Rows from block 7, named by matrix and row number. Rows with one number belong to one neuron. Each number is 128 + 24 x the weight over its row's rms, rounded and kept within 0 to 255. All counts start at 0. Numbers have three digits each. After the name is the row's rms in percent of the matrix's.
# fc1: MLP up (model.blocks.7.mlp.fc1.weight, 512x128), inputs 0-127
# fc2: MLP down (model.blocks.7.mlp.fc2.weight, 128x512, transposed), outputs 0-127
fc1.140 184:118137138167178075143106126134095139141111132150137159158114108143099123151201143149118163145088139117168134100123135146134141125093135120140113131127115133165137113131128103114143112147141149123143119137125129143129136155144125102136119171095105115102101127147141094149112068111133133152118109128072113064155136134079112134077130123134134111079191112118134118135130186134092129157129
fc2.140 192:109117121172142104136154145119115125080149170128131128127105121141097139114068081134113155163142110139134153146129131073111094144132125200149168150107128112161173114178110124114120076103155142173132127120121128107106146120113108103150139127136119073149123106104092150122133109117126112132125129136124129142096099182131148123132159133104105128152116110138142149125141191100091125114103
fc1.141 136:139128162143123164117130167098074119155139144146108130143122097083111101136154143141145102113130159136144157121104143124101131153155086097103131101077139142133099132135095123162135141139108128123135109147154136122122121139099115154118137142153140155098133117130156142090073103098150123166113092176096118165142090159100129142145082121105153149159104112157179109179112165121112153108104
fc2.141 150:117126133169142132142103099122156130174129158128128133125116124127104142102066128117120139081097105123120159138129131134122134132057126158051131168146128110157157119147151107094073126118180171149077143096091109132148147127114132092159098115136162115110157133123105111125119105126125120111150163132107133125105112140122142144110172118097155138134117131166148104139140083124120105166125
fc1.200 295:096106120131144121148153118135125117130139170160164121129073108105144068119123171147119142145149127097125122143099130115155122113142155162118142135084159143082135096112150112085113126117154164175152178148149106123101050151124108085099155140108105136133146073137132140123158118102120159147077108140129113118134108124155127141114156136141105132143094132136142132128095147133141112169150
fc2.200 256:142131109144118125118162132130109129107133141128127127138134119124114150111125089092115102156142149136125134113128127160081122100118126137095128063123128128139145161109123134166115188115141151000124098116135140112137183125135113116133155122128145121125142128128135146129120114138122099088141132119187131124140123069122153122127131120164159131131118139062112130124132088135161124106159
fc1.201 080:112127100120114140160065131154123127131123129177113114106113126127147115120110138082150153137127121109150153160159100163177115144161105109122098103135146124087142086157150113095160097096115127102120157150101142101112162108112105130168171158140134113108115129192097146139078131131150123186133135164131152163095102141157128109130133167106146120112124150131131102135144097132116135095100
fc2.201 097:099100175122095074151155137122140125216115135131130146118145109124126135161150129160124126151145107142141151127127124114123118126106129164094103158123124136133101143112104106118127153101155115132139069125122163146127099123174139181175100181128154154181142144108157125127125127184108101095107089127116128140148156107122131129117160104144126120129100131135153146110106100090158152149145
fc1.202 048:123158158168112136170106137173112143135105163128142130134128159119119090125172148148132170118147149112130101103115158150120105116165153144128101138135129106127151126156127150054123142127098087079090143082114160128107144139110151131143157149115144115123111134129153133077143178131120108133099151135142084115112124138129147135132120080143134138144097083094136154085133092126084162106147
fc2.202 034:096134115169127141128088097129093128129077136130143115142107129134094156087129139130119124145096128135100156120129135144149170170136127117137109143142130122094103125115134138173118154145144167111079153105100155102145130123107166075118053114140118109114128092115124184130139177117099110144076107136131147130126080124142107115126132101116130127147108083102166152145148109165092128120152
fc1.203 106:115115094148168125120140133097113144130125137120119142131131137152126135087167127125111127160125153151106144118081145162067135123101126127148119153143164101112125123156160134123154094137138124101065161103082110104088100131096133169134097104161120147126156127070153130145112085110172119134091141137163143129064140148122125165155133161184144120154144155110153124137114127120125118108144
fc2.203 121:096152157125126102118150127145149130158078156127133131134100126128134130082084118151142108138127105117163132111126133113136143147172124127118144110107127101184132148118138139164084140122103119156171100136134122119141096125184109120159173115115119097111122114166104096127139165170110120106144146166110129120200094115108125127096111104144053128126141115149130152125120081166121132099141
fc1.204 020:090131143116122142104101156150106166215126132110096124102152148142107082087142113083109084165114122096134141110095113139094154115132120113115130165098122128123105142102124149083130160173169131133120109147098130127073149136096094119137143113136140107112137110125118105131082146146124165135121134142151148169147119120118150146142098154116134147105130166166161126149146144146176106117134
fc2.204 016:145168080154172145135134124151094129111153133112102146107126126152127095132100116077136118142098112116110110095125130156167168089111132091106130144141130119111142093129126144062113177135130164157156092121105108133132141133102135155131138086140150111106118117124081079117124088124163128142114143141166121121134152078112116150157125150130105138116145143146116125137180131094191098121113
fc1.205 023:157107110170160131128151129167155142089090103173132142115128110121103119121164109112153142134137123127108121155138120133134103115117099139093168130125142105081137133121142136186124154100156090080111118125161078077121100152169130124158102104155110118148120144157130137126128088124113102139073171129156139148109173142138117107134126104143105138153167134158112108104150087150092127155143
fc2.205 019:146123136119141081106108138123150134147135170140134126150095142136124133143088114147137170128123184075096140182127109149101165092155128100130156130128127156121126116197160091125159103128163114129200146115082164091141108140138105162105134134114137095140116104092146087120130113142087106075133124141110128128144125125139119133121172131158122131130109124112156125122145101133139133124083
fc1.206 170:123126094096141110127128142145136113139161145139089116148144094137128117100102102123111148137129107150131153095166151115138130131129149095103127142163119137128100201157130118120080140133095141122117147155168142131107183143139148093158104111122146108156149061169145170114117120117132133135108165171122120103121149100113152116156131097106128127079147190120127139081106125123099084123109
fc2.206 128:117121105111144115155141121119139130116092137129124143147141143107102134089092158176123088078144089111147107136128131138093138145185143128141131143113128126137178175155121120131143162153162132127120098150103129107127132120132137123116163056129107181097172092076067151120156082138124151114138119145137124137148134116141119101127109126122121120189119094103135139123127112104089138150155
fc1.207 012:152147086145117112083134144133106119117112128148163110131146143125133101118136096079157142144145101118128128094122084156142153135202150127147143093128168094175112097096123130084144132123127148125112149119110091126111142107113092126096130179157117141102127133122094118122158103098145147118105126187194134141130122102153138094155113133130163112094134136121163119117149160144140128152087
fc2.207 012:145117196090088113177172154130171142148109136132114100102092101115118196132150161158114127158117162125100146153115124121119109167092138143125135160147135099117208105122113114136099117139106092120166110134131158130146157130145143128136137107126174110135118142185135124123134132159153114148148125111111116136128104125117120112120137130101077127127124160146131179131114120110136148118165
fc1.208 072:090126128103171154083073147094125129124160128190150103109134139113131138122131100133095128108103082100115115138132119112148107136125134112107138121152169157163122138108151129131115166141129162115170136153134178144105102122115167164123128147106138112158150146127098110147092097110119088133118151139132129126086109139128105146129152155137129141137135095146079185176136121166094080132104
fc2.208 063:122167121127131152138092137128115128192142108129130098125138098144073161128127124157133110155171061142117155123128139114129113180138123140125147150120131136187108124153183136101135139092074158149122130101150139120102142134146127150173119123146164144110125130111154105132135152092156098100149132116167137111122111161116088105112109124128159132121134151171081133131121122163151136079097
fc1.209 019:128116106122134126102090136134178129132175155113125084118133157102114162157075100098147127135107158100135154154141133135158189137126109146131133136121138121106132094084121137201132107100160112175163125128053108147108106150131109096138142120122175130143138100174076108151134122141125136100159147135123123125110152074124120151138131105125165114122130126098134139132141113115119137111143
fc2.209 016:069137155146115114133117153122139136158082098131130152132128125125129101046190141147135089109156060098169105139126136122118150080104140146131111126110128150124123149124146120080131112159076099128094102146163136124146153116086129130143117118144096142145129143121174120137089115078136118163104124124126150158122119164137133112108110127121091143140113114137163147132120116129160145115160
fc1.210 008:132094088140150120055137138125176105144128096156119072115170106145145147141132162128093134143173123161096149120151152074137111123106121130161146155133100141144163164124135107124120099133132126122126127102148122136156134086127109153100148153120144121106113087105144151159167134177105107132128136138115106114068127133087161157120133135090135147102170144144096115118120128083128139123145
fc2.210 007:161143111084075119191073109144066134130144122141126136135101107158089139122162103116141114118114105123161087126124095107113112124122128092110117151147128107116132176104128164110128100109136111137123124120106137148152134123134108129147127147107142178094138129166117086113123150111198106137074121142144128118158098099134129146133136136156130136133086118103124143154147177088150108108145
fc1.211 102:129152116109132155096100108133111113117093126118142126119126165108144126178120087181106110132114034151123098186143145127138119106105177132141118142164137119107114148128136132114111117129153127131084118116132129110116155165127129155167112114094158125152118074117138146136166201126146119109105151138105131132162101136129089141132100096113141106154145159139130094146097152117134144133116
fc2.211 082:181128102122113149123144146118137128098120144131127136146147118127111119143128169154119122088163139161158142096128122096169118183133123154100110174127129156112102108179137089171143137172146156139132097118097083144143129126125100135114153179165162136131133127145094125129155117152128129132140135124171113115165138119122136140162084109113140130098105089112119118137084085148077134075108
fc1.212 039:127144130115115112094118127113160155143140152102157144131132126116115123123118118133128125142112152133106092137071109173080174102136140141134182087112122092124097180080145148154140157142075105125147138129114090095141112122130129178106100136128135125156127108157133134144079152117132155170106109136111158147156134141118102126107139106162147131129178125188155161097110142123147084129122
fc2.212 038:166131017132133124106120123118108124106128111126127123110132151139141125166135083132127157154078154112134130123123130123156134117089126141140135103131139148105088104101157159143107131152104124141095156135141104139125093125131088186147175137128123151107123134153099098130124157151111112136152140148160136119089104098120114107156173129198166136128105130146092126128161141161121122136121
fc1.213 127:140126133137139178090152140170143118169130104128068083090148125129111181130111126137140129144101132086134120165161159141105109150137101137131116164150116121144142126103129155132110132135069139136140134128126121121137179099092134151156084124127154132130150144113126129121098107139141085131101111137115164076101093102139140112138082103155148144170148107125108092166175132139104166117123
fc2.213 122:105096191145090090142117125147114128156094105127129150121156135112127104115126083121146121109117176146118101125129131057127158117097124159119150115143128117124230092137116138131121134144123133100125132122142136115112090122143115151123149119111121157076168141184103180134121128154176112143148143126146114132141147095116133119161110141111147120136097082092117102120130137115143133135135
fc1.214 006:143122115096134093136114106161100091091139138173132185128126109115144148100102130106150087106138161167162105134115133127112140108124150096110157145107165143146129123132163087095147129123106143168134125127128138077134113157165101177143141116136126097139150136124072089114166169129125148134168148171117089116141113121137114152140127114126159166108143130143066132136111156088145125141150
fc2.214 006:088142150117140126140126192135072141127115134120152128111148107133137123122138148138162160132097103135108141153107121118143095125077139185122107172172117121079138162155138091139168108115126097098113105111147134136106096102146154125115109156116115114084147181109173147146129084110100129108171136082135123125128109122165158126109108103157112143111132119148140181133142151118100117114116
fc1.215 005:157196139141157169136128104182133176120134140104147113116111113126129103071128172105178133096161155154095106120131156142112100112151086105130126157151141092150119117153126110116128131135140112113124133096151102140151194110108108134131123101142132120114137187108141148155111111146099126157160156124115132122165186124113101114119117110139134102127132109108089120111125162153096105110127
fc2.215 006:146141135155129104131161105139113134122090116124150115145131110151119104098077119115157134088115124130128151054109139179158152163139121083104123113086129133149137127132159096146131168101110123126127108130127093144137136124117095126155080119131123125124147145117095139113152158141099124198120126118162113088158148134119078137170199129121143147129140100125112121160122168090154104137133
fc1.216 017:135131106133104141107128155085113179183103078088105112105102149106176077149118104136156144109135111123088140146102135168156134154135168099149153122128131103135140119119124132188079148113121132137161124127106136110129162114140137133135097121120134144144148098140144138132095132110114131152098120107109105133132129135182169086115141153144096108178100094092157101137131123172155133130139
fc2.216 014:114134117122122088157137126126117126120184109122127146135128125121130152128124120156145114126166125140183162122118115154108129109168117129123160142143118083122155198153150141108135099126154119134121182121101108108093105099073133163079117141144136094149151133116127158132147168134155088147126149101141107120111110154087195150084117100103147143136124141157107159137138115127158092152092
fc1.217 083:126126100086108126075110111117120136126105125169148130132110151097132110150158124126091099143101132128135165144132082101155130163135122122139156121127125106139150142143128123112105152145138170152161119042126157142124116139141142149137118131090171151151141111123102141132113164078084174105144151140101157125102102115111120145161096153149107146132204129088078123128128129114147140120140
fc2.217 083:115132134087097126165088109135135135092115131129141127119139131128161122159156146107137105177148178129110125157125121146140107068110130157141137123142132166129158147119155114142124109131135125134104137156104159124119109127179090111168085149126132172121124140108123119128136084115171080081145116134149122095118132156168101120117133094096149121141071181134135168120099119068101118128138
fc1.218 109:154127143115126089151158125130090114152135101157106157119118126124101134173157118123141123156046098137139121086131143094146104124123122120096132153140128127120144119131098138147137161146119159153121111128146105118159094082119119141182157114101131136109127115153162170141114154150129152135130133071043156130146110169113110165164131137122137092114137100132111084117118106142107143150148
fc2.218 095:147115173134123106108154112124101127168129102130132145121120135127106129172152109155130087126093134138121134077127125112149113142129124123088116135135133103154129143139109181088163127127128128161160103128158073123146106121127121096192137112086138153110129120164164142127132143168141182157069154096090120132142121164130120174154107132112127120147139146118076151122140086127080115143135
fc1.219 160:152154144136165147122129139143112149087145136113131109138146116102124103097129095186108119129110142121126136157134144134122121157169122149120125165151110119094102145128111137163128065084121125188177166125102124141110105127131161172103091135123130078098145155121096146136158097159114120127119113122073104095149133096118136154155107123088159131139136118165138136125139152124073139124170
fc2.219 148:124127153165151163123081127144135131106142108128139135149147131125098118073143097144133114155095129127127121164127129136129131138153129210124118159127128122088125120142115133084128115163097112144102097154083139160116130124187123139134086145130140093139133164083141150128127120061085125142089130120110134149058125110159110098143083131161161118118101142136153106132132120133127124149143
fc1.220 282:156146083132133109105157136130133092151126120155139103118103124116122159131151133132111126142131111098129125138111187170088100095119051149141132137115126113128148142086134179109127149163099092115159074166105113082146187115112113174144152122116127122117120134118144148147145117107102116122139167106128142079134158139131170132124106151142143140182142146101093123127125124138124107165104
fc2.220 260:142139130143118153095147112123113128077128138128131145141130132127106140132112078126127106183136114130135081156128130146123106128104128102050144075136128149157131131156113122132135183129128131028128133131136117163118066126117116097100129158126108133147144137172144129127124125119088127131151104141142120136167095102124146114115102129182125136136128107082155105138143149132170095127114
fc1.221 037:147125160108148110136127121126098105141152114134105096181115176133129142120099096156133124132120142096119112150135134110127103117117135145138093081126112163163131120099144153084119130105123109089129136103195162146137148135139114128074136165137115089118113137101142161097140124118106117192129123155131140144139122159094126152154095164160082154134151160101149133140132159106121085129072
fc2.221 036:158124113163146144144108118118111133153117150127124109129118122121147134109091082170169151138119100120166129098127125137126167141103135171180072096096117136099128116079128133080098103113163070136130121136143134099158145123131126120126096106125131163119140105086138131128143080102118150124159152127127133161090142177124152139163138142184123119183126142113168097133116141096122141120137
fc1.222 041:140101114113123120158129110142068141121161133129146114149108148124142141134102124131155129123100133103139144083124137142095075114147153172133145099131115141121144128148131131078097108070104124075176136116131131150128154144110123138114164172080118068149144154087121118120135168151120128142148151169095128132165122143113114151154139121159124163159107113153160086141145120158108087112102
fc2.222 050:145096071146109148132119108095156132127117159128121127139124140115109165166145082167133177113122138096140143103135124164093154122121127161151075107093122141093152115130144123078094120126150110114135179141091122100146166128090130148142116136115134153136167091097139117128124139162127104103142154124088130139145075151133145129172155133166132120167108120144174095126144122165125114136095
fc1.223 017:120145124116105162109173100121081089132139109125084111132091141141146185109144110114141116098122163127130134164202119147133137135131124120119100134108157137153135166085125122123163145123161102152143130096108135131136128144103124126103119126127149173095156136147093132080152137102143120114133130125114175142140134114167125100175102133147178142090106068130152178137144130118117103107125
fc2.223 016:090130145083113221114133154133126134144122084137132131102106097136112134108143123187138123124148174107159142140119130166126121126140110170129118160125128168175137117087166103142131071102146111107119132123124128146129153114139099141106128116135106159146129140119071120125139090139163114168143135128117130144127099124130156152131189132101135129149103158130138139126078158139132089094134
fc1.224 020:184106152120136120108181128102124107141123155144116143165141128153079128157120130145129117125122149106181137144125080131105121113153096133075101111108110063162150143118147091077126146151106137120101140066171088112088111162133107161112141132155116166136108128134111122144139126083128146114117122131187097153138115134153160110165103136113144118121152139124123154131112132119125117111138
fc2.224 016:073098104148124177107127128136142110173109089133128170121146111104101153108145127135158149114131131159185083103134129109127110094125113135101206131102126179162131115137107119165129106109118110160112134127121115150115104121168124135171150146129152055123157105124095138126144123094156145133157152106113101112096122158101131134147116115112105152134146135135120150124130102125165138103165
fc1.225 031:127108167136119145146131131147048087108109156105142110134130150122111141133161130169150128173111120162142124105123115142083133143171097147128148136116124132115111134131168124141129123107149104200150084101127158141146153097155145117107136121169134129138125115149119084170136153123124122116141126122129082077099116113110105112166095100135109139148116086151161102115098178148125099108116
fc2.225 032:074144151182088154172101144125085130168096154131132109141134130127128169149133104152130119153111146109120188111128122144108138161139137121114137121117130112111116092146105107135137105133120145181080102127125114151116134134170153121104176142135154113093137137102071087128138078115115092112152136143161109101086098113151132106126116130173097131137131128167145150128124147161133112136095
fc1.226 032:099141133127133145118155093141115110131098173150123152080133156131127121110142126157162150118112137122122175110114142139056151099120161099125137137114159131144153123130106143145132112122084149140096111124110145167133145084108122108142113093143117103078134131140136081094142194150133108158138144111144159149082124177139125122110166122096057120146133131146155101101106149099120126124131
fc2.226 021:135098151145169135138126149143141130153174063129112135129127127127139084174163111134124163145112133105123113065135133115092082112099136109136134086112137082137136154108132125113155162129087101167188135110113154156144120127110144109116142159095117125122158136068124168131129111145108114149132130111112099115166128157125130142116133148125112125108150136158089142134132192089147106108153
fc1.227 243:126093102111167151088128175123145143115147157116083130125179134139119141151146160132100150145107116148180100113109185152138141117100124122103118056103156153148189146119105104139151151113130144097100117100133149141137139143123135134147135121172131125132101140108094135157084143143150095108129086126138091138124127130086137125145131106120153134176149116130133131116083110103085100119142
fc2.227 211:162113190096131158143136126126096127144150118128122122139137115124108120154165152170131148138150106138125169138127135113114085113074127128123141092122127108132140134121111126112180122117099142125171079130090128145139137125111123163129149134109114074118097141086097110127125138122142145200072125113145136119131151135141136119094184141125132134119141145127159155138128175157179100118067
fc1.229 093:140110145113178186090141120125156138113150140076162166103123122095111091117167155190126110111127157149080137136139148160123104114133166081103133177147142159127128134127122131097124089119140167082145084109148089125143127116133132134164096132115120112122138126131130127133117125142100143151101135100149138111126174092131118127117197095092116140131108124124123112122124093119151147135099
fc2.229 075:120120100157105111146068133125134130156089111130126117126135134140141116126166132117129126097156074106137151094126132105147125111159114171131102114105125119129110121117170152103152103129147085152103145151181112159112138148112138157171173120140122171088146129103118120131131091145117128189097139110120118131084114155146167136170123125175160116125144143154115123126110162185080098127119
fc1.230 099:107150131142124159115175141108143159115145131156132136093151141107187157068143121159124137121126099104137109177113109135070104068137123111147102100142140160130086107112125137131123128139099125115120156117123088099123115171131140144155138110112118112141156153131168087117121113151152151101176112124131132141130109138094088128175148087103137129114128159120157163161126110148096150087141
fc2.230 070:142164102142094152174121128098136129131143103133117134115123131140131139135136166159141118146114142121163175106128132150138143190151139126149130161125127146141116109075186113170136123086104145138149114152107093146137126130093157164071124124122143169130121139100091139141138144107117152118090092121125117120132171127139127117098126156076145139140082172115153083141154102082136110138089
fc1.231 175:118142114154166107161105154129108078132102137147105117142101139155125129099169126183171140162122120128109142108135096134131120098093144124136098159136142171154100086138083131155130098107133133144129125120149117163124169094137133134160104117104178077109132140087129131114087151138144120120163102116157112135128153148108110101085163105142110145154115151141107110125144131127104096202138
fc2.231 179:121120139152099149131105141125125123156130097128136126113125118124124126196117157152122173169101109113112107084129136133151103145075126129165113095124126107118100101145114157127167116109104093131146191139111108159122141139106105148101166132129113113104124118116087124134114130156145211190120131129091134077116143143120141128099138131167169131110144133109160170122146114101133135164118
fc1.232 007:151092160100174091115106129111165132152113129127154155116127146159121130154124104106130087133089136112128118139164124110146104109149155141146143118119123153149109149143143098178088083117104113124216091128158090142140153090152137100165156142116102098134091115163110117115114148122115126081135072147129157150162140125137144135136111119107133144137139115140141149120142109098129150167088
fc2.232 006:065146161163128134113076124131123154135083126127122072133172112131130116081126138106088096133161093137083135138124144123126139149145132118094133158110141153128113092139129103181174161143162147132128082118107159133137145142106133105123099108163130096122110117091123116114121108095131165139106119144105126139114100111138120129174130172132124133132099116139140119152149080168156178122151
fc1.234 006:170097089091148127153106119119108150111137119145133120158136114163130124158070121129141108161103150150114078162133128158107162096148090129157128129114150138135138135100134122221131090138108153153165150166153132129143126136098108155098153151116137104153118076170071145135159125126120109117106130126095105156162135131129087153130130127134109130128112113151144125154105093132134102126111
fc2.234 007:101161188142148135122125162137148122155105134123118181143140133147131132115135152140114110121110120115148126116122123099143093134135116121074130137132159137162119102160137100096120148117154084121144074119132116132082144144195143128097130134108076117173122117130151145114133092072164139125128093091119116163105173124120139108104080164127165130116163110120124112108133155098093131155156
fc1.235 076:084143150145123135105112132140150126118092143143135155138102150133112140061127104153124126146114108130084129121077123092104127119153136165150142067160109124153158130083105157215130137144129091123125083114129135155151139100143175127127113143147133112152115126149109135134160142122120122147100084106136136126185136118149127162125136112148090100143112153172150144123092163116137124105122
fc2.235 068:155125101140098113118087124125137126127159139131135125118136135136112141111175092153109147144124089126119160116130129119137085151139120134178065135096123148092073138114122127100151090139099147118119172122146154153135081130108125145138176121123123130127164131149136139131139147138083106145204105124120127132108124067125156120131185096163138120120089149115107148120155178161146140145133
fc1.236 045:108096113079125134137165126164143114123113150102102124119105153132194165108123092122123107131163143135114126126096109129177121126091161151104144100124125151159148143124119115073147153131107158088066117156161136143168097123117073137134159131125107132140076160095157123113141134099145145152108135129116161127110140154093140145123134163138146113116088154086133146118140095134129152162130
fc2.236 044:121146172176118126152080140098125126126105110129136118144091133140110179140131153114120110167077089125116171151135116098087095142128129155138176148123127136102080108183130129146137121103135179176116139136104135131099160132132151144147118134142144101082159121087117127125120110095121120106118141138167122109107097096136158119135130149167146128130123117168161090128131147173123082122105
fc1.237 228:115137142160110167099140090126151090157134126128103124086125113174118181114157116117098111179120110176103132155179139157133156195137129117106128132137139104133155141120129173114117132133145081100184137114101109145156154155129106157114125112155122118091108124108132121097102126072126117101125132081122134140139102121137170100125090114172151113111130134139119125121133146139122130152084
fc2.237 191:115086141105102144092113145129167132095120131127124119097130135141125160157132095131138067116112145104137123164128112142159074102105127122116116056150128144132146118117146126146126158109140144041176092124151134141122122131173131142079112093109145124171111138115118130121139156100161131123124139090128134120121152113157131128132091106125124129126130147108111145127135129119217098152120
fc1.238 021:142178142080134104113081101104119171147126126105154106106146158125100144169127117146129155118108114158071111101125122179104143115134138109154134144147070131086112097130131121096171131152182118121104130090163127121166123169129154124141149114149147156146135120139119048132138129110175121149169114117139129131145109106133129100120089126126110086132125129126172149131135124129137144122115
fc2.238 019:123110077109133111122153124137122130113172155133144140140149118133128093133104156136109118158124121094135187149125122163164105090159118153146113114126136109139093093140093105142156115140143125128084151136102120092112143170092101124167164185137140164132133136134154119124118143127121137153121144121117110138116175098117179132123132128123099114091092184154188159109094127138156103156165
fc1.239 018:166161105102118101095127121124130121091129150145140141143112143130134126156112148128132107123139121099105105161126117103101176139133144111113150078108111112072091143093109150198144179125126080169160143151174118089140101062096135174139112158116136151114147106148117134133120159159116109145125155100117127119191097140125102115134126115155137148135113136110125163109134154133132128127134
fc2.239 020:136171088155143108102127100118182120095082162135137115139122124133145154150092123129106130138169101122119123152128130133121140146134119113122139101107138135139056116066148121147120125106101149174169127154177086098124079119093137109177160125116124123110137104142166121129131182148142115130152123126148139140158109110105109131094169132168129138130148171133137121115113124156139134095170
fc1.240 148:108083161163116127111144166110146113091133144104117107140098128127131142111104095116137147118155139149099174144130143137131179149037098119144136088155121119085138155128142154149158103138129091163127137123107144122153126148130152155110087121158114090133114129156121125121113112102096160151139137107046121105102141090134115119125136153178135140123119142126120152121135126114183143122121
fc2.240 153:133110168118106159082118138133075128120125137128122137160139117130120126180154097090116217116117108120112107150129128145156117106131131120141119108124127142143114127120100120165125143087091114137163124128120100100115159119152128200116127149129109088147133157106144121128118062151147110070124173110128124111147090111120141118116149130176067131091141146128113153143123136146118107136128
fc1.241 197:090125167161121103136104104113020125137133138099134121139112107116155162103123131147093163106114125118162140128133135132130161126150140138135097146103132122139101143108098121213129134145132098176145134112063142131098148113116143092129157136159132132126125126114131154108125153105123117175161125159113119106132121187104137139149091132158106128134107135136123121119138133148083131108149
fc2.241 230:098103162149079106140090128133141130096130114128128142123132133129104123126148109181147145076129182148126114114128127111138106155139133137113106129125128094159098116100088133093156093119118133158120146119102171135126167127095131114168151138139106131104151178091117145125122094140095122167104109150098125116103125153131134126168153117108139129145121095064123155127139202129081153129092
fc1.242 226:098143110173189123109141176093171135094136118130147092140117140156115113111119150119151149122117169143159131177167136129132160126121113123142162101137129105133106132127115135122143096124145072107089097099152095154141148122166099141115098146107111134112075162136131116147109139157129116103122157107111131077087115114121096148155146142119111140097180111144109116161139100156161100117144
fc2.242 250:125089103104141183124140153134175127121146121130122115132138127121130135127096147132153131130183159135104105082128120119142104161142126155120133138109128155110114115150140122171111034091099095025114115147143132132129152120117145091100093127133157092134144131138132146127143130106133124179107132133103127169080120136129123126121138134156150124128136113123111136118133153065118116131140
fc1.243 016:145106138124143155111120137134162129116136116138154105144129137184148127149113146132118093114096139144120142122114171098092104171098133083129109124107096132121138079117104087126128126179163139103138093158130175169089134126069162112150152150111152125114131127110108140175136130152146097119064082110106107086158128148146133125140144149149092142135101134106151142116100162122134157149136
fc2.243 013:099141136139126141177110117137184121105105125126115145125134143119106084092132162091131130136131109103142194128123131141155107124176127166081137153129129109136150078112170157168113138145129128175089146152178094128156091112109133147122078152135172110170136130094127111117109133090123137138145122154126151160164118152111126114091104108110104129113106140112144103147135158155121163141120
fc1.244 117:101121150161155145111154122106119108146087133125149167107141094172127158117179116129100147107154123099133116147155109137153119095136142121169119159123111117172121122135120133134117121100104140132132144137103132127130113093148133115106086086129154076097117116062121145143143159138141129142148139108211119184109090148129111124131128104147112105132112171135160112130071102128111122147166
fc2.244 119:171100165101149083142098109127137121164179111129122133105130134112149097147120129139154128128118148112113139059128143080129099152127122118088162086110129120112090122109126145130109186162157140152164139137119106109130093129164160163117180158116135149113178107138104132136133118196130134140098128135087128127190127124125101133129107135106123124153118119140127115139141090128135100162138
fc1.245 106:139128140139146135143166157120188084141120140142125142117126091117122121139123122125156112149145140101112116161091113126144102093164129115102107140110155132134125133141146121190125094135097093066143128180107122117118136130069119094094114161155164111119132130124116156127119098173107088079099107130138132144182106117127127133125114113142112127137170182175163138139122159144131130124088
fc2.245 087:102135205149148057112176124133079124121135118127130135127108139134130134129138111131145123119145122124136116183126136087128130135167132160086101148132125150108116122146106150133132134117095122127156074143148146148118173119176146119078097130101159150138131161181106124136135145120126132074135137136100139122167106122138122105145105148166068116087126156102136157130108117101129156120133
fc1.246 008:143141104142125152135135116190148141119159094138102142137153137108077108149089145109117161134123136102165131113139123142120111118178111144149084101145108176144151125142166155113129125135137127108106139098137086120113147185185108122109135071116133118136154111136083149114140101141124149059100110118123089124101101134158125186101120098115116131150119110133114112168134127154121122139145
fc2.246 009:095113142174138151126082155124159127126093084133109131143114151114130147130157119137126144123114134101094099105112126113136105111135107143107098116094128128112168153079152106119129112088074116128151125093161150131143121144172128145097155166134179135142140097132139149114128102100091159132164118121122117106148170192163105145121141134116096158113126172124150102115103177092144143102153
fc1.247 059:082100140154143131125123140151080123105121131171087150088090147117122148143155105149137123153108140136126126105144113140096088137124114120099126118142089117128146096131129128103148112097135189090092110147140142151186151110147135123091102166110166129127123146113123132094147130177116134178096154153143139126145115153135097138073145144149167112159098141115169091154091137145124109144139
fc2.247 059:179109137149119157100089118122116122149078150123125117093110137124094132135141107139105162106092143150123181071125139163162165136123129132089106124129130145167130164128120163141095123155184133133170150110083148094155122129107168105140090127136144157126143119158113134127111097129146132088134113131082143113117085096118141120142163147106129124128143089135080139135145092153132107092120
fc1.248 006:107110098122162121143130165073091149107100108099069097148133120138119102122132135145109127132081154088108130182133115086121115167094130109148100154137169100112116103113129164145120099107088120122112117128143128112127132106088130154183140148128086101108080139109160147150104144118165111153106140139156175120123142124132148085125132129140118128158152120112139160146131107134162107146172
fc2.248 007:100130145131092159121161125125100142137128150121129150096128131156124138144121127123167147102126144136155115120118136084164126112127146070122139152125134160136137111158118119144162190114143128108129132145119150168134163129131111122134112096132147124174156127174111126135140052131091119141159158069094113088116153107130169152120118134136073132135112156141107150085164138168116153166165
fc1.249 011:151136104104128110155110113152122100109124156126175141149149127166161133130108096111156140155137137198125118123127145142136141112168091090125099128133106082124121095138091115148143108150107136127113108170148104082146134168141109099152100120137133119170125120144151131103134121130112114079127176147100107168091139127148089135181107149144137093088155100122136144173141118147144092098146
fc2.249 011:174167183163105146172145157101121118111149121121126109138133130114134121112121156197124089105147063116146141157129130134112141141139130126116143137128128096113085153188109112134137129139134158135169083091157123182121123134108113180147138162123118118142127166154139172128127110128120157182176129133157125120125137144151127102140127144128122126115126100108159112147084095099129132122106
fc1.250 037:156152117117127160138095144117150159117128123085117108127138122141123115149117130175119127111177111108083131127133164129115126134107147121122105159118126148153105129112114122114149119099123109097173101083141135130131100109103086134094123173130106084141155168119150160146143142107177115135099124130157141131114176092115151094150170138118116150086066185114160107105146118138132093162159
fc2.250 034:126124116150158060145133165127119129115111066127142100121150145120157149140163099118150157154114146106152142105130120113118127094149113148109124112115124144125132135159183128082129114131116125162113124155136129164107102112145107167162129111112132139089140115148112203130153129117128194130113113152120111145148144189136089147181100106146137114139147149133102127104080143106115150109103
fc1.251 013:119111113130118169146174117113132117125079163076097089128148131133125166113116126157114126119168160119137095111087144136097154119117133161137158156147144106124145127127154117116141136145100127117105142133168155112163114097131092172164136091122093133095113095086121104126124104111105104116131145128106172150130150116178137154138167091072145134136095115145120068153147152114140129120152
fc2.251 019:150132110162157121120122135120152138146080111127119133144124128106137127188142073141145131164097105112139125130137118108119173130088118172125180136142127142103166127124131100136145127113074132217110107141116136104125102127145129156095133164117135141143148098132179122119129089100157097120102151117072113144145150133113106127110135119155116139133138164145160128128090073106107117145101
fc1.252 056:115119085075104106150109132136116122133150109155099154136123150111133098163111139081130116153109156184086120094139164150127091158168148126132151116161143106099129142103150135143123146134160113133119157134138125120097115164152114138147119108095143118167121171145102148142108135121132134074169116146172118127106123094136158125079104118157104147105126087099154130167087109157162125118099
fc2.252 046:145141110105146110149124138125139127134114117131143123153153110121131113174112133100155111151131166135151172101129126116093135093148119141150147104120127074121174159099173126119135147094076107184126161118141126098112164138126145108108120151117077094101162124168104173131123124098153156135131112153147108132137177154105163102125090156114090130123114143167158080122099163124121127149150